Weights of a small model that answers yes/no questions on an image's attributes: 9.81M parameters, 64-pixel images.
Rows from block 5 of the image encoder of a small model that answers yes/no questions on an image's attributes, named by matrix and row number. Rows with one number belong to one channel. Each number is 500 + 40 x the weight over its row's rms, rounded and kept within 0 to 999. All counts start at 0. Numbers have three digits each.
After each channel's rows are labels from the 100 images, of 14848, where the channel reaches its highest value: "colour at peak" is the nearest of a few named colours to the mean colour under the peak. Only what is clearly more common there than usual is listed. The data: Sentinel-2 satellite tiles (TerraMesh). In brackets: how many of the 100, against the usual share in percent.
# convs0: first 3x3 conv (encoder.blocks.5.convs.0.weight, 96x96x3x3, each kernel summed), inputs 0-95
# convs1: second 3x3 conv (encoder.blocks.5.convs.1.weight, 96x96x3x3, transposed, each kernel summed), outputs 0-95

convs0.45:494526461524482509503444480427502485447466529523500499519510405535433479440431494452490551485469547485507467510575464449464543528523456530547508469540490487452500460566489520457437446550532460484421454500532558421573596456482493528521517542526504433462566478504471495484524464507471499450
convs1.45:492494438491494473514501510467444423565465524498498417443453455515433521437508485530492453429476493501501544484569424461496519499456463524504472506409429497520482515486474482491536503564434569545434443524512487489475525438537487576529485562584519494510461469509438484517494428497464474476
colour at peak: black (44 vs 17.6)

convs0.85:459428480474477468446510475427489492415491552535499460479504451454404534471482512486507522486479465582519604488439460482529437494430513437451492508482472468449523465450516461494545564524472517513499479422476452465543472452538471484538562534535470522457517477478447491568504512460523506437
convs1.85:473481491512536502491546452435522497512574538481530462600517520461552487522409550543553459468521436515476429481567446518445541534513495533481430446462471510549495480512518521512489432475501528486492530465509467449496490517480465510453436536423427486494457536478458488447447512485518468608
colour at peak: black (38 vs 17.6)

convs0.91:546556511507492492463515519466520487540496462544496426439449491408543529495521473458596451540511427492526555495488513425447499486523495476567510466512401537500506454540536452456475491458539549521527490441495527394521522474540486564485502482522557475472494461547497518477544431519429462505
convs1.91:515482537584518489495496452541481460505460536472462466422459505499501546510461499486559451481489496454544562448456422516557428447553517500470616478466584536503499479446423528441483446511578499478502516503520520464520550512521438534440504470449564505493509478529506466525471474468486540554
colour at peak: white (36 vs 4.1)

convs0.51:521537497483467453575539563506555548500485473430474412548518515495484470454535451455509477489498479494468441438481531532529473538548505440455425510501569470453477473495494471487492517497469530499454476554495508558538397423545460558502490523510510513454528464482485487523535511485441383430
convs1.51:499496544493499600480533488555478469477415499455530408524508493544481517480467534491482541519467512489418577420527563578469514410505467516526523521501501508456498598493530459461500477505478536480503380502541508566504503574473489458563447534477477510485517529486468539482512499517462466471
colour at peak: brown (64 vs 37.2)

convs0.82:505433566440412496485479460484469472527512511523483503523587494471499493590504500524497509478534546452445483490489533463450547451482488447524496552538539491474453494513584461511488538559486485528455495471451460464526503486557451544490530430533518486439465563451541429384429467484509512480
convs1.82:546462552520502532488438535554541432586518442516530473495444553534479492514545459507458477522471550422577540528439514478474493549489529524449567461522525523565512487476461508521526499548446425472510552524537490459489531514497473581573492549454537550509438501524510502467504493444562532428
colour at peak: brown (62 vs 37.2)

convs0.71:513526517445505408503499425546491504492492500469599559474520448510543476566513490529467559444528438604555512455535473488464485434530472476430487523440501571439483441489484529502557500519538494553475504511519519532494511487498480483487483530511449463431446429488525446532468474424534547480
convs1.71:518478482395558566491506465450481536423476539490483585500521495551487499486496454457444503426476484611503482448454434500505560543481534508523513533498501491490524539480434465534463519453565492533550468410484467502507504511535557518401490532479460463519522477455506544526500540453483486559
colour at peak: pink (25 vs 9.3)

convs0.62:472488476474486458509495483456492490456494462510494560482460472490447488473493498494522477465484476432498479524487411548465563471557488503463550471501475507565555510546507576430433513448380497482417473559461538502508452563557468434471543478494472465410498542501483462493513447502575456477
convs1.62:513471508512459498400494531535515543522437518531517570488483548503489482515483400498525518504502430559466512477546549540468484510451536540502508455503479453509487451484496524473501532462508509465456483520484471473529475487447454488490457530572559514469418555446457612611477484494517408452
colour at peak: brown (67 vs 37.2)

convs0.25:449539489483439521463506392463448540456476470456463491501525521524488604457491491572530513482561513496499502449493573443506501496523508523545482445489510509579411508518533526533491534473456499580485466548504559501546524520527477450484443421493403523550416515538486504468463510489496501523
convs1.25:470447503438553514503528485503424535539455355513511497505483521500566496507493545593435549558528485470482490479547550473502413500520518561469474487501434549538455482509531528440526471492462512472518472470459448526467553515518475460511509529564434561498478478516543440511434513475456459491
colour at peak: grey (59 vs 26.5)

convs0.44:491495489503490425537467490442431523413516545478520455606507419585481462578445480518513547474527480482567528524562466498537430509521479465474479451571500422573505478498494517474528461477418529509471510540534531484529523473528441465500544520534456459479492442476462509480516523489465524448
convs1.44:590575510463563487453483519575524534486531502496473565547436463552457500542524558488513523467520525428536507492468492512495499436546477497515444504544541491514462496455526525464441549515495516562529500475590432515547510424526464437452516490498537510464441508486534544449446507530503605475
colour at peak: black (43 vs 17.6)

convs0.7:442450508517549594455514506453454511468476458487529466575483486504601524445474482473545490608547456450507495518450441530441511472507459559490474466509558502499491493484482531469498467526534515496564521481547511418575508552481453514528473486528473486485450484502510481408523462601508521475
convs1.7:549532453437497414489476492600467510430518480407441484473444466541561446519560539478468480551494497484455539483503436570506455548508510475457521518482555491441525526469474537513494497578537499504542469497552465558424511497540564493480459432453573511520515514514562490466485480516507523514
colour at peak: pink (27 vs 9.3)

convs0.16:503537538465468516505506459471525602528445494558406508556527514511537520499526445514482494448491519471491553510483471471542481512488523477542510495527543496535526475572518529543474471472473518464604528469557485502539447471488581545510572532462493478529617430499550477527511466394527465497
convs1.16:539498495439448551488459406490477493515598507472432494510617514528497517500447507557579480515517542521467452530449455501463466527597477540464460538499456477489462511570462525549524508447470495488620491509564504493481466499494487447532489533489503517510444452500545481546496443481494505513
colour at peak: pink (36 vs 9.3)

convs0.68:465474518431453497515515474480487435532509484420531534494520476445545541527492473509459502509508566490482476530554471504513481470582547499476592463548496484528538459596521546448508490526398566490473512574524542529519455480560480477511502457486397547462525491385511484504472507471486489521
convs1.68:440571542518457483513526544483464502505526453497478546507513453562506504563559512539456478485513523511628502556575459485489507480481435502537510492482501477572529501530484514504500494513529415552441452534512447453508489501534538559467519455469465487532472522556442613436561504449461474473
colour at peak: brown (63 vs 37.2)