A small model that answers yes/no questions on an image's attributes, trained from scratch: encoder widths [64, 96, 144], trained on Sentinel-2 satellite tiles (TerraMesh).
Rows from block 5 of the image encoder of a small model that answers yes/no questions on an image's attributes, named by matrix and row number. Rows with one number belong to one channel. Each number is 500 + 50 x the weight over its row's rms, rounded and kept within 0 to 999. All counts start at 0. Numbers have three digits each.
After each channel's rows are labels from the 100 images, of 14848, where the channel reaches its highest value: "lies over" is the class under the peak. Only what is clearly more common there than usual is listed. The data: Sentinel-2 satellite tiles (TerraMesh).
# convs0: first 3x3 conv (encoder.blocks.5.convs.0.weight, 96x96x3x3, each kernel summed), inputs 0-95
# convs1: second 3x3 conv (encoder.blocks.5.convs.1.weight, 96x96x3x3, transposed, each kernel summed), outputs 0-95

convs0.61:429458560419527415483425487404558570477426514488432431469463511515573644435514480420452471462452561502545470494495531530461498537492465494390437419506461446595493513495544528425554563544553523520437522593479466565433532472467534476448459472452522579446536516447500527437453508509526521475
convs1.61:480471548567539484522469517464452506544493481466452444556591427489480568346524377521597555412479574449489499497514495580458492567561451483432513527543499496605501550502511575553407415529424528480517458494474475438433516497514544519538484409527485530468545441550496553414449542501462459500
lies over: crops

convs0.29:509508466469526604485440460545563503555400487537462506454487473435429392541463403378518500578483551493521492559516481506505491517544479550469453560573461456539524501423432544494551531457565473561463438566486491426479418535442548557472436502483491521438507530515401609559502557484581495428
convs1.29:541448473433495471550506471580569516478559435486486471517556483541485443470498469526497612572570560504485549494547544469512535517478553567504568663440523547490506534549478573508473479455575515463419521481490472441449423645545510494542531529438438490439584472390533455461535566447525499479
lies over: crops

convs0.27:459492432440472441482513549528481546573619465584496598513525513558465495513471582464441524503533518515501567469500451481511514462493533412501529473484549385566565522445537433508491524506536509587486601522508491476448541546437483481478399573397505613472631495422465523462464550475505468446
convs1.27:485552447504541502580514505479602469609530564461520520524492436497513455482526573442506498513562404500403470452454505528589463457557456452533539511495516504528447528476443478402491460481435482590500532589523505506546501487435490538537441571409520543509603513618441526432525531518467359525
lies over: snow or ice; water

convs0.88:475500463468537523469576448520506465550472489426543481511391432418445562473586571475577446498473446420558509501495514548571517504535478553510535517530497510541506546461531485580568561470493499343384530473621401601503537505527512522460466578469507418506543564513520548477488471447491457477
convs1.88:483501546500544471497440470539439400378472443469571494459470483575505539538550548540558504575460467603526531504553648565475524556626533482533489550420494510500458492464494532608478558547521533535473426485489419555486486410454522524534423547440553518460538477502464483398505509468480493459
lies over: water

convs0.66:437435484435488579531550510425474449499430586515536451440493534400451419452543452532504522472533508461534553442554527512523535454554434523417477456491458423456478553569491522515514527464467555547433487574527496390534449467467478513499550453456485482361463426388511396478511493521545478413
convs1.66:421509540479554471512537485562504508526412461478449544493439489397491448376601486536447512495515480483465462486515518489440475443447499459502470563563538354536525586531486499509436539435483505515545574492439466411454476459392576418501460543484579441436485502474453494431502552495428438433
lies over: clouds

convs0.18:463573410589486443469517480441453521462490407502538404480430518497579486468461507501573476405593455505463539491504527494608562559476523470514445414470472527449541410438509450515502552514572505503479515592488476541437449510471580497430483600479520419469485526527449622512434490557456541512
convs1.18:459577405577433503533459537644473511553442499474559513525513512577513538535518470424442576490505483488440536558482483514492543428568521514502475539401548559463442425522510518533519465508633535426470434493537462567533532458473504468443469435570448450563427472563427519432417542522533468524
lies over: water

convs0.22:566400488443523511515564536534547523480451421579517465544544463427468483609516489466466545546580447480527445507571464540458505508420564528488452379536480537497512487429482506533592531494531492538482470536495554480519509412465545479495502455459498475419522410450321558573509428492514571507
convs1.22:604498485527587478517524559586488474498521484534488473502431496559504411436528465513478475541485542502445435501466507470436567549507564442517497620527476605519492447519586618497455452424545358456469496569465457511508560548503473507512520485458451395495471539484528469543426428413521507414
lies over: snow or ice

convs0.3:484460448572474500478504463525549480628504530425536637407494488528481513498428550536581561521480509460520655516486478491544500468541542476406509486539534512416472538460506547476456499481498474545534478427537492462639497550507481397480488514460420573498438476444527521576404491455544500538
convs1.3:491548445545495600482551544528490528563516399554531571416517492391579474535459531510538462517549570509546424463445548491469572417439424519505462509567488550489481459463523454514650488526393445540474463508482459456450447455525534466565508423509479548579554444487479517471488464540416430535
lies over: water

convs0.34:431528507534497499506530509469492439505502501544496492547507529509561344507560481520453479497462495481500379467489547373488441501533526511472460506586463479561506584501468532514511425438494427568523460493417494575569553432507440353489486438549583514566474572465534630446512488461493526511
convs1.34:490497499464487558504415470509534487449544460451538501514461500421491492500457473461501597495537643558399479425584596498526557489503395518631535535442522509482551467364497514466586482521501478517499462534503529482423441423461609486535444507418520405500530537493465428477511518479514484473
lies over: snow or ice

convs0.65:514399530542493500461404509513488545570496449538515517553469545538589414419530512480535494471518529562519531568498528457510624435439497447507558575507503621390561521432438537464507450507506483495516527459438525544505456477455630508542526537496530472549517521604411411520442457431541513491
convs1.65:509572510438600543514460488522514517540559522538466501486448511506485472512488572497486441437522467490466485524592498548430606613551427479588413426567526514560485375466504453544481544483489555483409457513410439507611472540483436526503550474549525538572483474550568504526447560533414557487
lies over: snow or ice

convs0.79:451460503556487507499590457509490432528518469528494464495505491523484481475565601575557531536430500537546475462454432547564471437528550453608484541439445471447497502482515540433564525409438395502523561436430445377496437590517396462391493475506489555491563493480459453464519576541462465459
convs1.79:484482443521530515561395478509514361446442443445610460490489444556537457418575583464483507573468554518482456459550475514463501431514442566500544525505551431568510504484502574452404493508441548452539488531412433445481500486468447472472374577506512490472459448449456494431548438460540454498
lies over: built area

convs0.10:496566517472556591486437509480493516414597553453522588464545471538457483599490463436577463533509484540505505530490500530464449379520504548525497567537474486444521487426434524494613578559434528508559538464445511474427532560502444567526460496545443547535480452468379465514518518525463487355
convs1.10:450443565586472489539496509541477562480497576437475548589465492490486489533468524430494496492542505581473490606492510499505509403522462430459537452432565448432580472505474501394463463440539419481599488476423533577535571498476520488410415503577477443448557604572525483490495575549500528559
lies over: crops

convs0.48:504601513517492572526482400396514567499500419461559589549571443383480517448491539607504435456483491563513479543443528545529500522526516463648443541406524514472543406482471500514562490516464565509494532563500535422557468406502478464494484462524511499437473554500432515458551481459431541479
convs1.48:488554508512552472552420588430430520482474524464479581501514459550471357545511427411509550412471417444514529503463523511354499597627544475481438510532517472573541422462456561449432530490518581466485485511492447535572518475474483568463536491488480532435490507496536528474514551434444481524
lies over: snow or ice