config = dict(
    horizontal_flip=True,
    color_jitter=0.2,
    encoder_depths=[4, 7, 7],
    fusion='cross_attention',
    fusion_encoder_width=192,
    fusion_encoder_mlp_ratio=4,
    fusion_encoder_head_dim=32,
    fusion_encoder_bias='none',
    fusion_encoder_positions='rope',
    learning_rate=0.0018,
    precondition_frequency=25,
    max_grad_norm=0.5,
)
Rows from block 5 of the fusion encoder, named by matrix and row number. Rows with one number belong to one neuron. Each number is 128 + 32 x the weight over its row's rms, rounded and kept within 0 to 255. All counts start at 0. Numbers have three digits each.
# gate: MLP gate (fusion_encoder.blocks.5.mlp.gate.weight, 768x192), inputs 96-191
# fc1: MLP up (fusion_encoder.blocks.5.mlp.fc1.weight, 768x192), inputs 96-191
# fc2: MLP down (fusion_encoder.blocks.5.mlp.fc2.weight, 192x768, transposed), outputs 96-191
gate.610:171102164143130149129123105167073112110055122178172118177109125176134094137088133123157140163113098130080125101059134135115113161097176134138147138106145205147085093163107065129172196130110120102129135087117080137131128151142088128208171146123134117147125125184163085138074105106121137108
gate.611:133126117211180176126125153081105147099151081167094088093153171129150065081122091102148140154061097139090101128090112159153136106079121110144105157139117060144092072144129119139111103164121132118116138139146069107144111081123165161143101086127100051088138133107084113131122151125085115071
gate.612:130167158096103164131117122141161122147188082126113093112093132154188178110091128147140132080128071197135157107122148157112147067107073154094099155152165194166136118117123142078123087140094155139090131090166101150127199168108185137128089152088088097147137125141145146147158174115092146127
gate.613:110122161136086073144172100196178084033136062150122136151155092112102146134084103087121119134093158133083104112143146134091105109162092122172097106173123106178104173151108149136162175138165151088104110143136128126132190167150146170137145089128157064141141158090125120131124132064129084125
gate.614:063144078141080143151119113126120177159079159156143139128126111130131130120164130146170137162110133219140094125180086138163140152116096094108156117107151192148133110112152066138125152159089150162157126145138093127127121202080118106113099170142135148188111152116105177037154164099128137104
gate.615:124173133121150136116171066150132160110047117136162117119048120152167114104126154117189096140171127143198157162185178148134170180190126146118150082105117096141098073076090139094122140115170105119184131120126134137135093138134205123123126089166137149162147102118170179129140094118159114084
gate.616:120136153057167096170085098118144110177148119126143065117090130101128079086170083158134160090166096191097125195171191158162108159165133141115179074095093089139132139116135123115121126049153137112152140145165077150151069106145164139115111029127105175180156101102150114152187090109187139177
gate.617:138134110103027117180086157148169094095127109088144079166163075146149146145096134156128080176194198145180082167105114134175164157136170097093176172128169111120103155137094064112121057145174134170129150096113170115146115163147128139105113134141110139149168061120195129133148149123134117110
gate.618:184115132131077084098100107191093115079129088140108116115158128167135115126115159156111195150190156139153127145142125166205096112169166139056113098107096111095122090141114161149173115109166100152167109135131165151098124102154128161128170103127100086174120104142142145137157096190146129125
fc1.610:125165136120075177124144133158196124117104115097061123153136136137163143120091120120141161098139152207154092104118075128175127143167106203137171111177087093081118165156164125132071122159117142120126071164084137125118119089091184116118145089148076190119166120121040132074138142166109136149
fc1.611:148153118102087136137113153169198107156136194035163196165133111129085183180158163120119136074168158111136158134164156112111135126155078116103123114120129189094154193109103125155147143140159114135145112118069134152102116167108100118120139173078160175176123117169164145147136089141174164156
fc1.612:151138107104113090100167132136126118154134136099111151125147138117159176141096130111073218095119116206163181120106133137075123120165160161121079134180171135164180144156153107103136163088123133118153098158170129144072170132104135120130174182150054141145089105140170133131131172168121104119
fc1.613:107142115211159119147137133087131091134152207057172102110074069133176127120135125132103121106084076083117146150156105101102125101117159148126133114143174109107114140099137148077104105089151136191119101101139154158149116139139113111114129151141135192143167168122096091135134188125204124100
fc1.614:080141207156182139151102171141165150115123113194167149124064150136136051094129124120122124124116045137085111110127133149146107167157160200106115196118076121097152116116106150144140123163115155124095119134124104111173133109149080140094112139086147087098148162139142092166078116167126098141
fc1.615:113128073183129160092182072092132177075093133157146102110109136130149152138105094155158072144128077111153122188132105118146182167149146164131104107110119100109097100097119108173082128107077100159132141163126132088140110143148146144178110107167110096115218136118130122155138151088087096038
fc1.616:105145072162129135139142103051126139104148124166107110139093172124127118131120064164113123159109053158106124187138116122172155176113136143103173086125127135055110113105138122183129093079124128175135142192150141144158157126091119143145108042147107074081207152081104080191120153086084122079
fc1.617:129043133158140134136114142105097070160112176176122165175175096118062125132154070112152107145147079091170145136173110105171136153139102110130131130088126162131086156141162086142140154156143070154083136139146106122099116096095150154204157186178058170075121132088169142048121157112030101127
fc1.618:106188118081126179094153151097161091151192171084146160124152116135071133148104122147121133080150206109058135105101105183074139147107133165093137207134141065185113097117070132142099138160090109176170137130168098073154093135149177156179085142101128155109165153172122165146132133115085069131
fc2.610:114109103104149145101101172083109087117089086181154168104118151107104160097130138130135143125080169137125115122126122095151097087121143108157128124170094131135154120089145144157128166132072104126126103119086119171137118220095106150087125144102130129250106146054144187096146131159163151095
fc2.611:177106112184189160090157142136119101140119070114121104093102189142171046141104129115184114100094094104125173119091084107162144125145156182147141114140106136096132123141135171123140136139095153175165147141131157121139108110105094190130115156255169074114143095121121106176138152124093143104
fc2.612:159135126127097134159152099067126091128133142185094172128160069128101145157073147122152093138204120111082156109130116148088136193082097113157127191148117124058111045133103156103127163150114167114129134108126114236122110050145161125132101129057069134100121156082158108097168144065159132131
fc2.613:122151132109150136168067137208150145164088202133195099105113140146095112078160163077115045197108158086085156126102120094170146125104158116187190153072117125134120156155155131123085132111143123109116095120154109121174192077113161167186113069079096107100160098070136073116080108130114184164
fc2.614:073113140152107124166176182150048154075077164091139149162145191073134088130113154098170107132075114134143126150173142125135129115184164147125159150112137127164119130116130131183092136129142169098189103142161129096107102073174183125079144101153095126118188114100142117183118082168136069152
fc2.615:157120071109149127099133146134129129181125115168105148109139115154138034127133133108121108201126122111141100144094053141128116119134086120129143155093165145132100175130153186123165125107133151093164125190115133102105146101064124151111119166255166098120145095149131108155085145095095096155
fc2.616:149154107175155127094114174126112102135126094148084138117071181132125050154098118144134097163114117106108116124102082135118125140155117146099135148130136135105143174132122177176135130127127134160164158137128112111148141087086091154136129182255154078142100139144126167159140170117109106078
fc2.617:086130098147160108155131117097153163122115113137122048095076119165089094111144170154109166073108134060152136095096154098114090091188146113089143123164142118137115176146163143093151187099182126127140132142108112148105146100134123131167108121117137162101141142166107120160149174086112105152
fc2.618:138094128134210137119162089114152087100171135127089158114174085139148112146104120110119088127111147148143102138123091131134105100156150179032142095152094136119141071141165090153085100082151165109142143090121123140168138171089123179146100152094115139182134190160087153119148158088100129074