Weights of a small model that answers yes/no questions on an image's attributes.
Training: 18500 steps, batches of 256.
Rows from block 5 of the image encoder of a small model that answers yes/no questions on an image's attributes, named by matrix and row number. Rows with one number belong to one channel. Each number is 128 + 24 x the weight over its row's rms, rounded and kept within 0 to 255. All counts start at 0. Numbers have three digits each.
After each channel's rows are labels from the 100 images, of 14848, where the channel reaches its highest value: "responds to" is what is common among them; "colour at peak" is the nearest of a few named colours to the mean colour under the peak. Only what is clearly more common there than usual is listed. The data: Sentinel-2 satellite tiles (TerraMesh).
# convs0: first 3x3 conv (encoder.blocks.5.convs.0.weight, 96x96x3x3, each kernel summed), inputs 0-95
# convs1: second 3x3 conv (encoder.blocks.5.convs.1.weight, 96x96x3x3, transposed, each kernel summed), outputs 0-95

convs0.74:101090092144144115150125168104140122086118121100192097125112091125142121087126126129155112126092108133143133145152140143116101163118116118171113174153099097117099188126162154137128204110140143134126143153148111105130116125124135140132115119107101129121134091147110150140094097121144147094
convs1.74:131118153109130088133123153110121132143100137124107152167139110178095112142133156130135116138141093113120159161125094117113133120150129102090064093121149113117141134139106137168131144146125056181123113135122177142153127132091168092158179144106146122141098138122157123124105112117148165124
responds to: clouds; main land cover: trees
colour at peak: black

convs0.24:169144117147121106097118113099143128052129124114131138100148081134180123153107137120142127130125204090136163111145121144140155146163128118119110181161085141070109096106126138120129119112100108137141127142142114136106152123138103111159145108118108125118157153120090141106150102148128143107
convs1.24:154110166154120160116119149137118100168097122168098069144152146135125116178145148141104127137131165166101163147125159126094130115131135138118141130128112102137141167118143130109165125135121126111117097169142125172086141143113138125153072103151122118152122139120107147097073100165099093143
responds to: snow or ice; main land cover: snow or ice
colour at peak: grey

convs0.53:124114102155106120172181142097145125108126099134106167102134169155139134142113130111114098109139111090127177132111092119079145156128114159152144122110120103167106131112146146121090110110163092105094146115157142104116076136114160111100098120136139145161129103150137138094128140149174103156
convs1.53:151134117122131123135104119100110086085127131126088167081127145110162150148121123127129142104099105092115124148142108097149128114143114144152099143114135078120112115147136119130120151087150143147094102082138101148116122116124110114160159120172121193150068150119170092153126140114161142096
responds to: clouds; main land cover: trees
colour at peak: white

convs0.0:141143125155079112121143133094144121151134104121085133157143144129098098131110072139169126089155147081127106092132137102084114120131166156102121122122110141119152109107104110123134101101122080147155119120139120143150116145147088149162117127147170118106122174160142159127154144107170082110
convs1.0:122167123127114123097115094137122081113102122157127142114139120113118093122135108122160164095112152144093095099128123097115135118170139176138143143076175115137107130098128139110107122147108104163105136116117106154091105083098088123149138106164114102144091137129138115164134064110100116110
responds to: clouds
colour at peak: white; pink

convs0.90:139108144095141122180124111126147154113125150140095138126158105151095090159155108153158150164108068140060119149133148139167077127139150135120099094100122113157140146120130159162150148149140126127138117124143107178112118110127120139133089111127129134177110123124128131141156148171134174146
convs1.90:102146112125147133141140086128149149080177149120108203132139116097131097095145107123182124120136103127141135095128119105076110138129113149124113121123172084158130108114114125120098114151111086150113130140147122116146166110119148155114089140120118149191157145097089115122124134111151108113
responds to: snow or ice
colour at peak: black

convs0.9:120125113120104130144122128138156101125132100128130118127115137119089156150122110116148085119109136128110123121126171130167136157128157122067112182117161146117125104200154103142128102133112162083127121148150147164124174117106148073131082109116123137170134127119098125097131097179099137125
convs1.9:138116104092110124110105140114096122124125117138128107101111158135126088147105140105131125117118161085106147114112146142120115135171134074094103150122106170167114149195113156098120114160114120133134110132136070185155114106117139147184083119121146139140107136098136082112126154124133108119
responds to: water; flooded vegetation
colour at peak: black

convs0.86:162092138130162111126099144146114147138134105137159143147127099121170077126099075128114117114126130133137093130131146117121167137119148115103089163093133123081129087118124135104187137119072113131122113100143107153134104101138164129167164176153116149118096145090103143167144130119116125120
convs1.86:128128119119127149142113139137159156153144087131137082099140118121107123169114129103125105135105186130176131127134154122104143133104159099133133137150102106157105111106123085168127136187108158105143116147106108133148159117116138125082109115195132107115167109163147117086121116122128124187
responds to: snow or ice; main land cover: snow or ice
colour at peak: white

convs0.95:114116137118160122119138117177102100105116154143110127087119155132103112117142130093122067121132139154196117099096201152172159119149170118108112152121096114133116117092129112115133108150132145134124171134107115133136065110108120132112095155138131126118095148110128136148126120077129135135
convs1.95:095100128178144147113113111140172131138145110116117123080137128133124118099109118144130102097136103132134134120112141178122135146105139118103115131112080130095121107121129145109134140113150106143118126129191093103166093118174077129137127094130105103131120116134177083151109137088189094109
responds to: water; bare ground; main land cover: water
colour at peak: grey

convs0.75:132149111144116101136134107165128159164121136119103169127144123108123059086178138131131152115140121120131082113142093144132155149086141130139145121092124174103178125138116143100169102126155171132108120127118107110157137100096163121113121115088087118151097120122157103112126099152137147160
convs1.75:137140127117147146165111122166117172153158133144093121127166156176180133096137095112137097072130176132124135131134149094111103149125142145088128094130099145122136166103139108145134118140139148126129150122132161139146107166136106152107122098165136095197131121132103116104166127168122108128
responds to: clouds
colour at peak: white; pink

convs0.63:120105178119139121158080169168114114144120131121145119128116155138109102127126130159120109115129087177116144132128134051138093134140098124187154135117103148121106110104150129120134149150100155115115133115126115141146138146175101096132102110126091116151126122104160083145178078144121118137
convs1.63:102119137131113127136119164111121125133160126115089138148149070098158124081153129108153098073133125094134137121076154102071146074119123096175098113142094155082122137144126144163104115119109148128153141125120128120141136115160163150170104146137094118116110142105117121111150136121113112095
responds to: clouds
colour at peak: black

convs0.92:142099114111117095115144123149138140084125139150172133165115137107097108130149127161135092082117092168138098115160128114118134128157047126147125169124159132140158071108106165148095126126121143112150122128101106139140132136111148132143085110121137144088129164146061136130129152130124125121
convs1.92:113130180114116144125107170133143147113135154122154151134144151108154162179132132145142129148095128132124165144118129155077132104179176121160124141097139124125129078139130125164118145132110098069106089120147161118113120138142121118076088100141129108161114129171141103147133098148101145108
responds to: water; crops; main land cover: crops
colour at peak: brown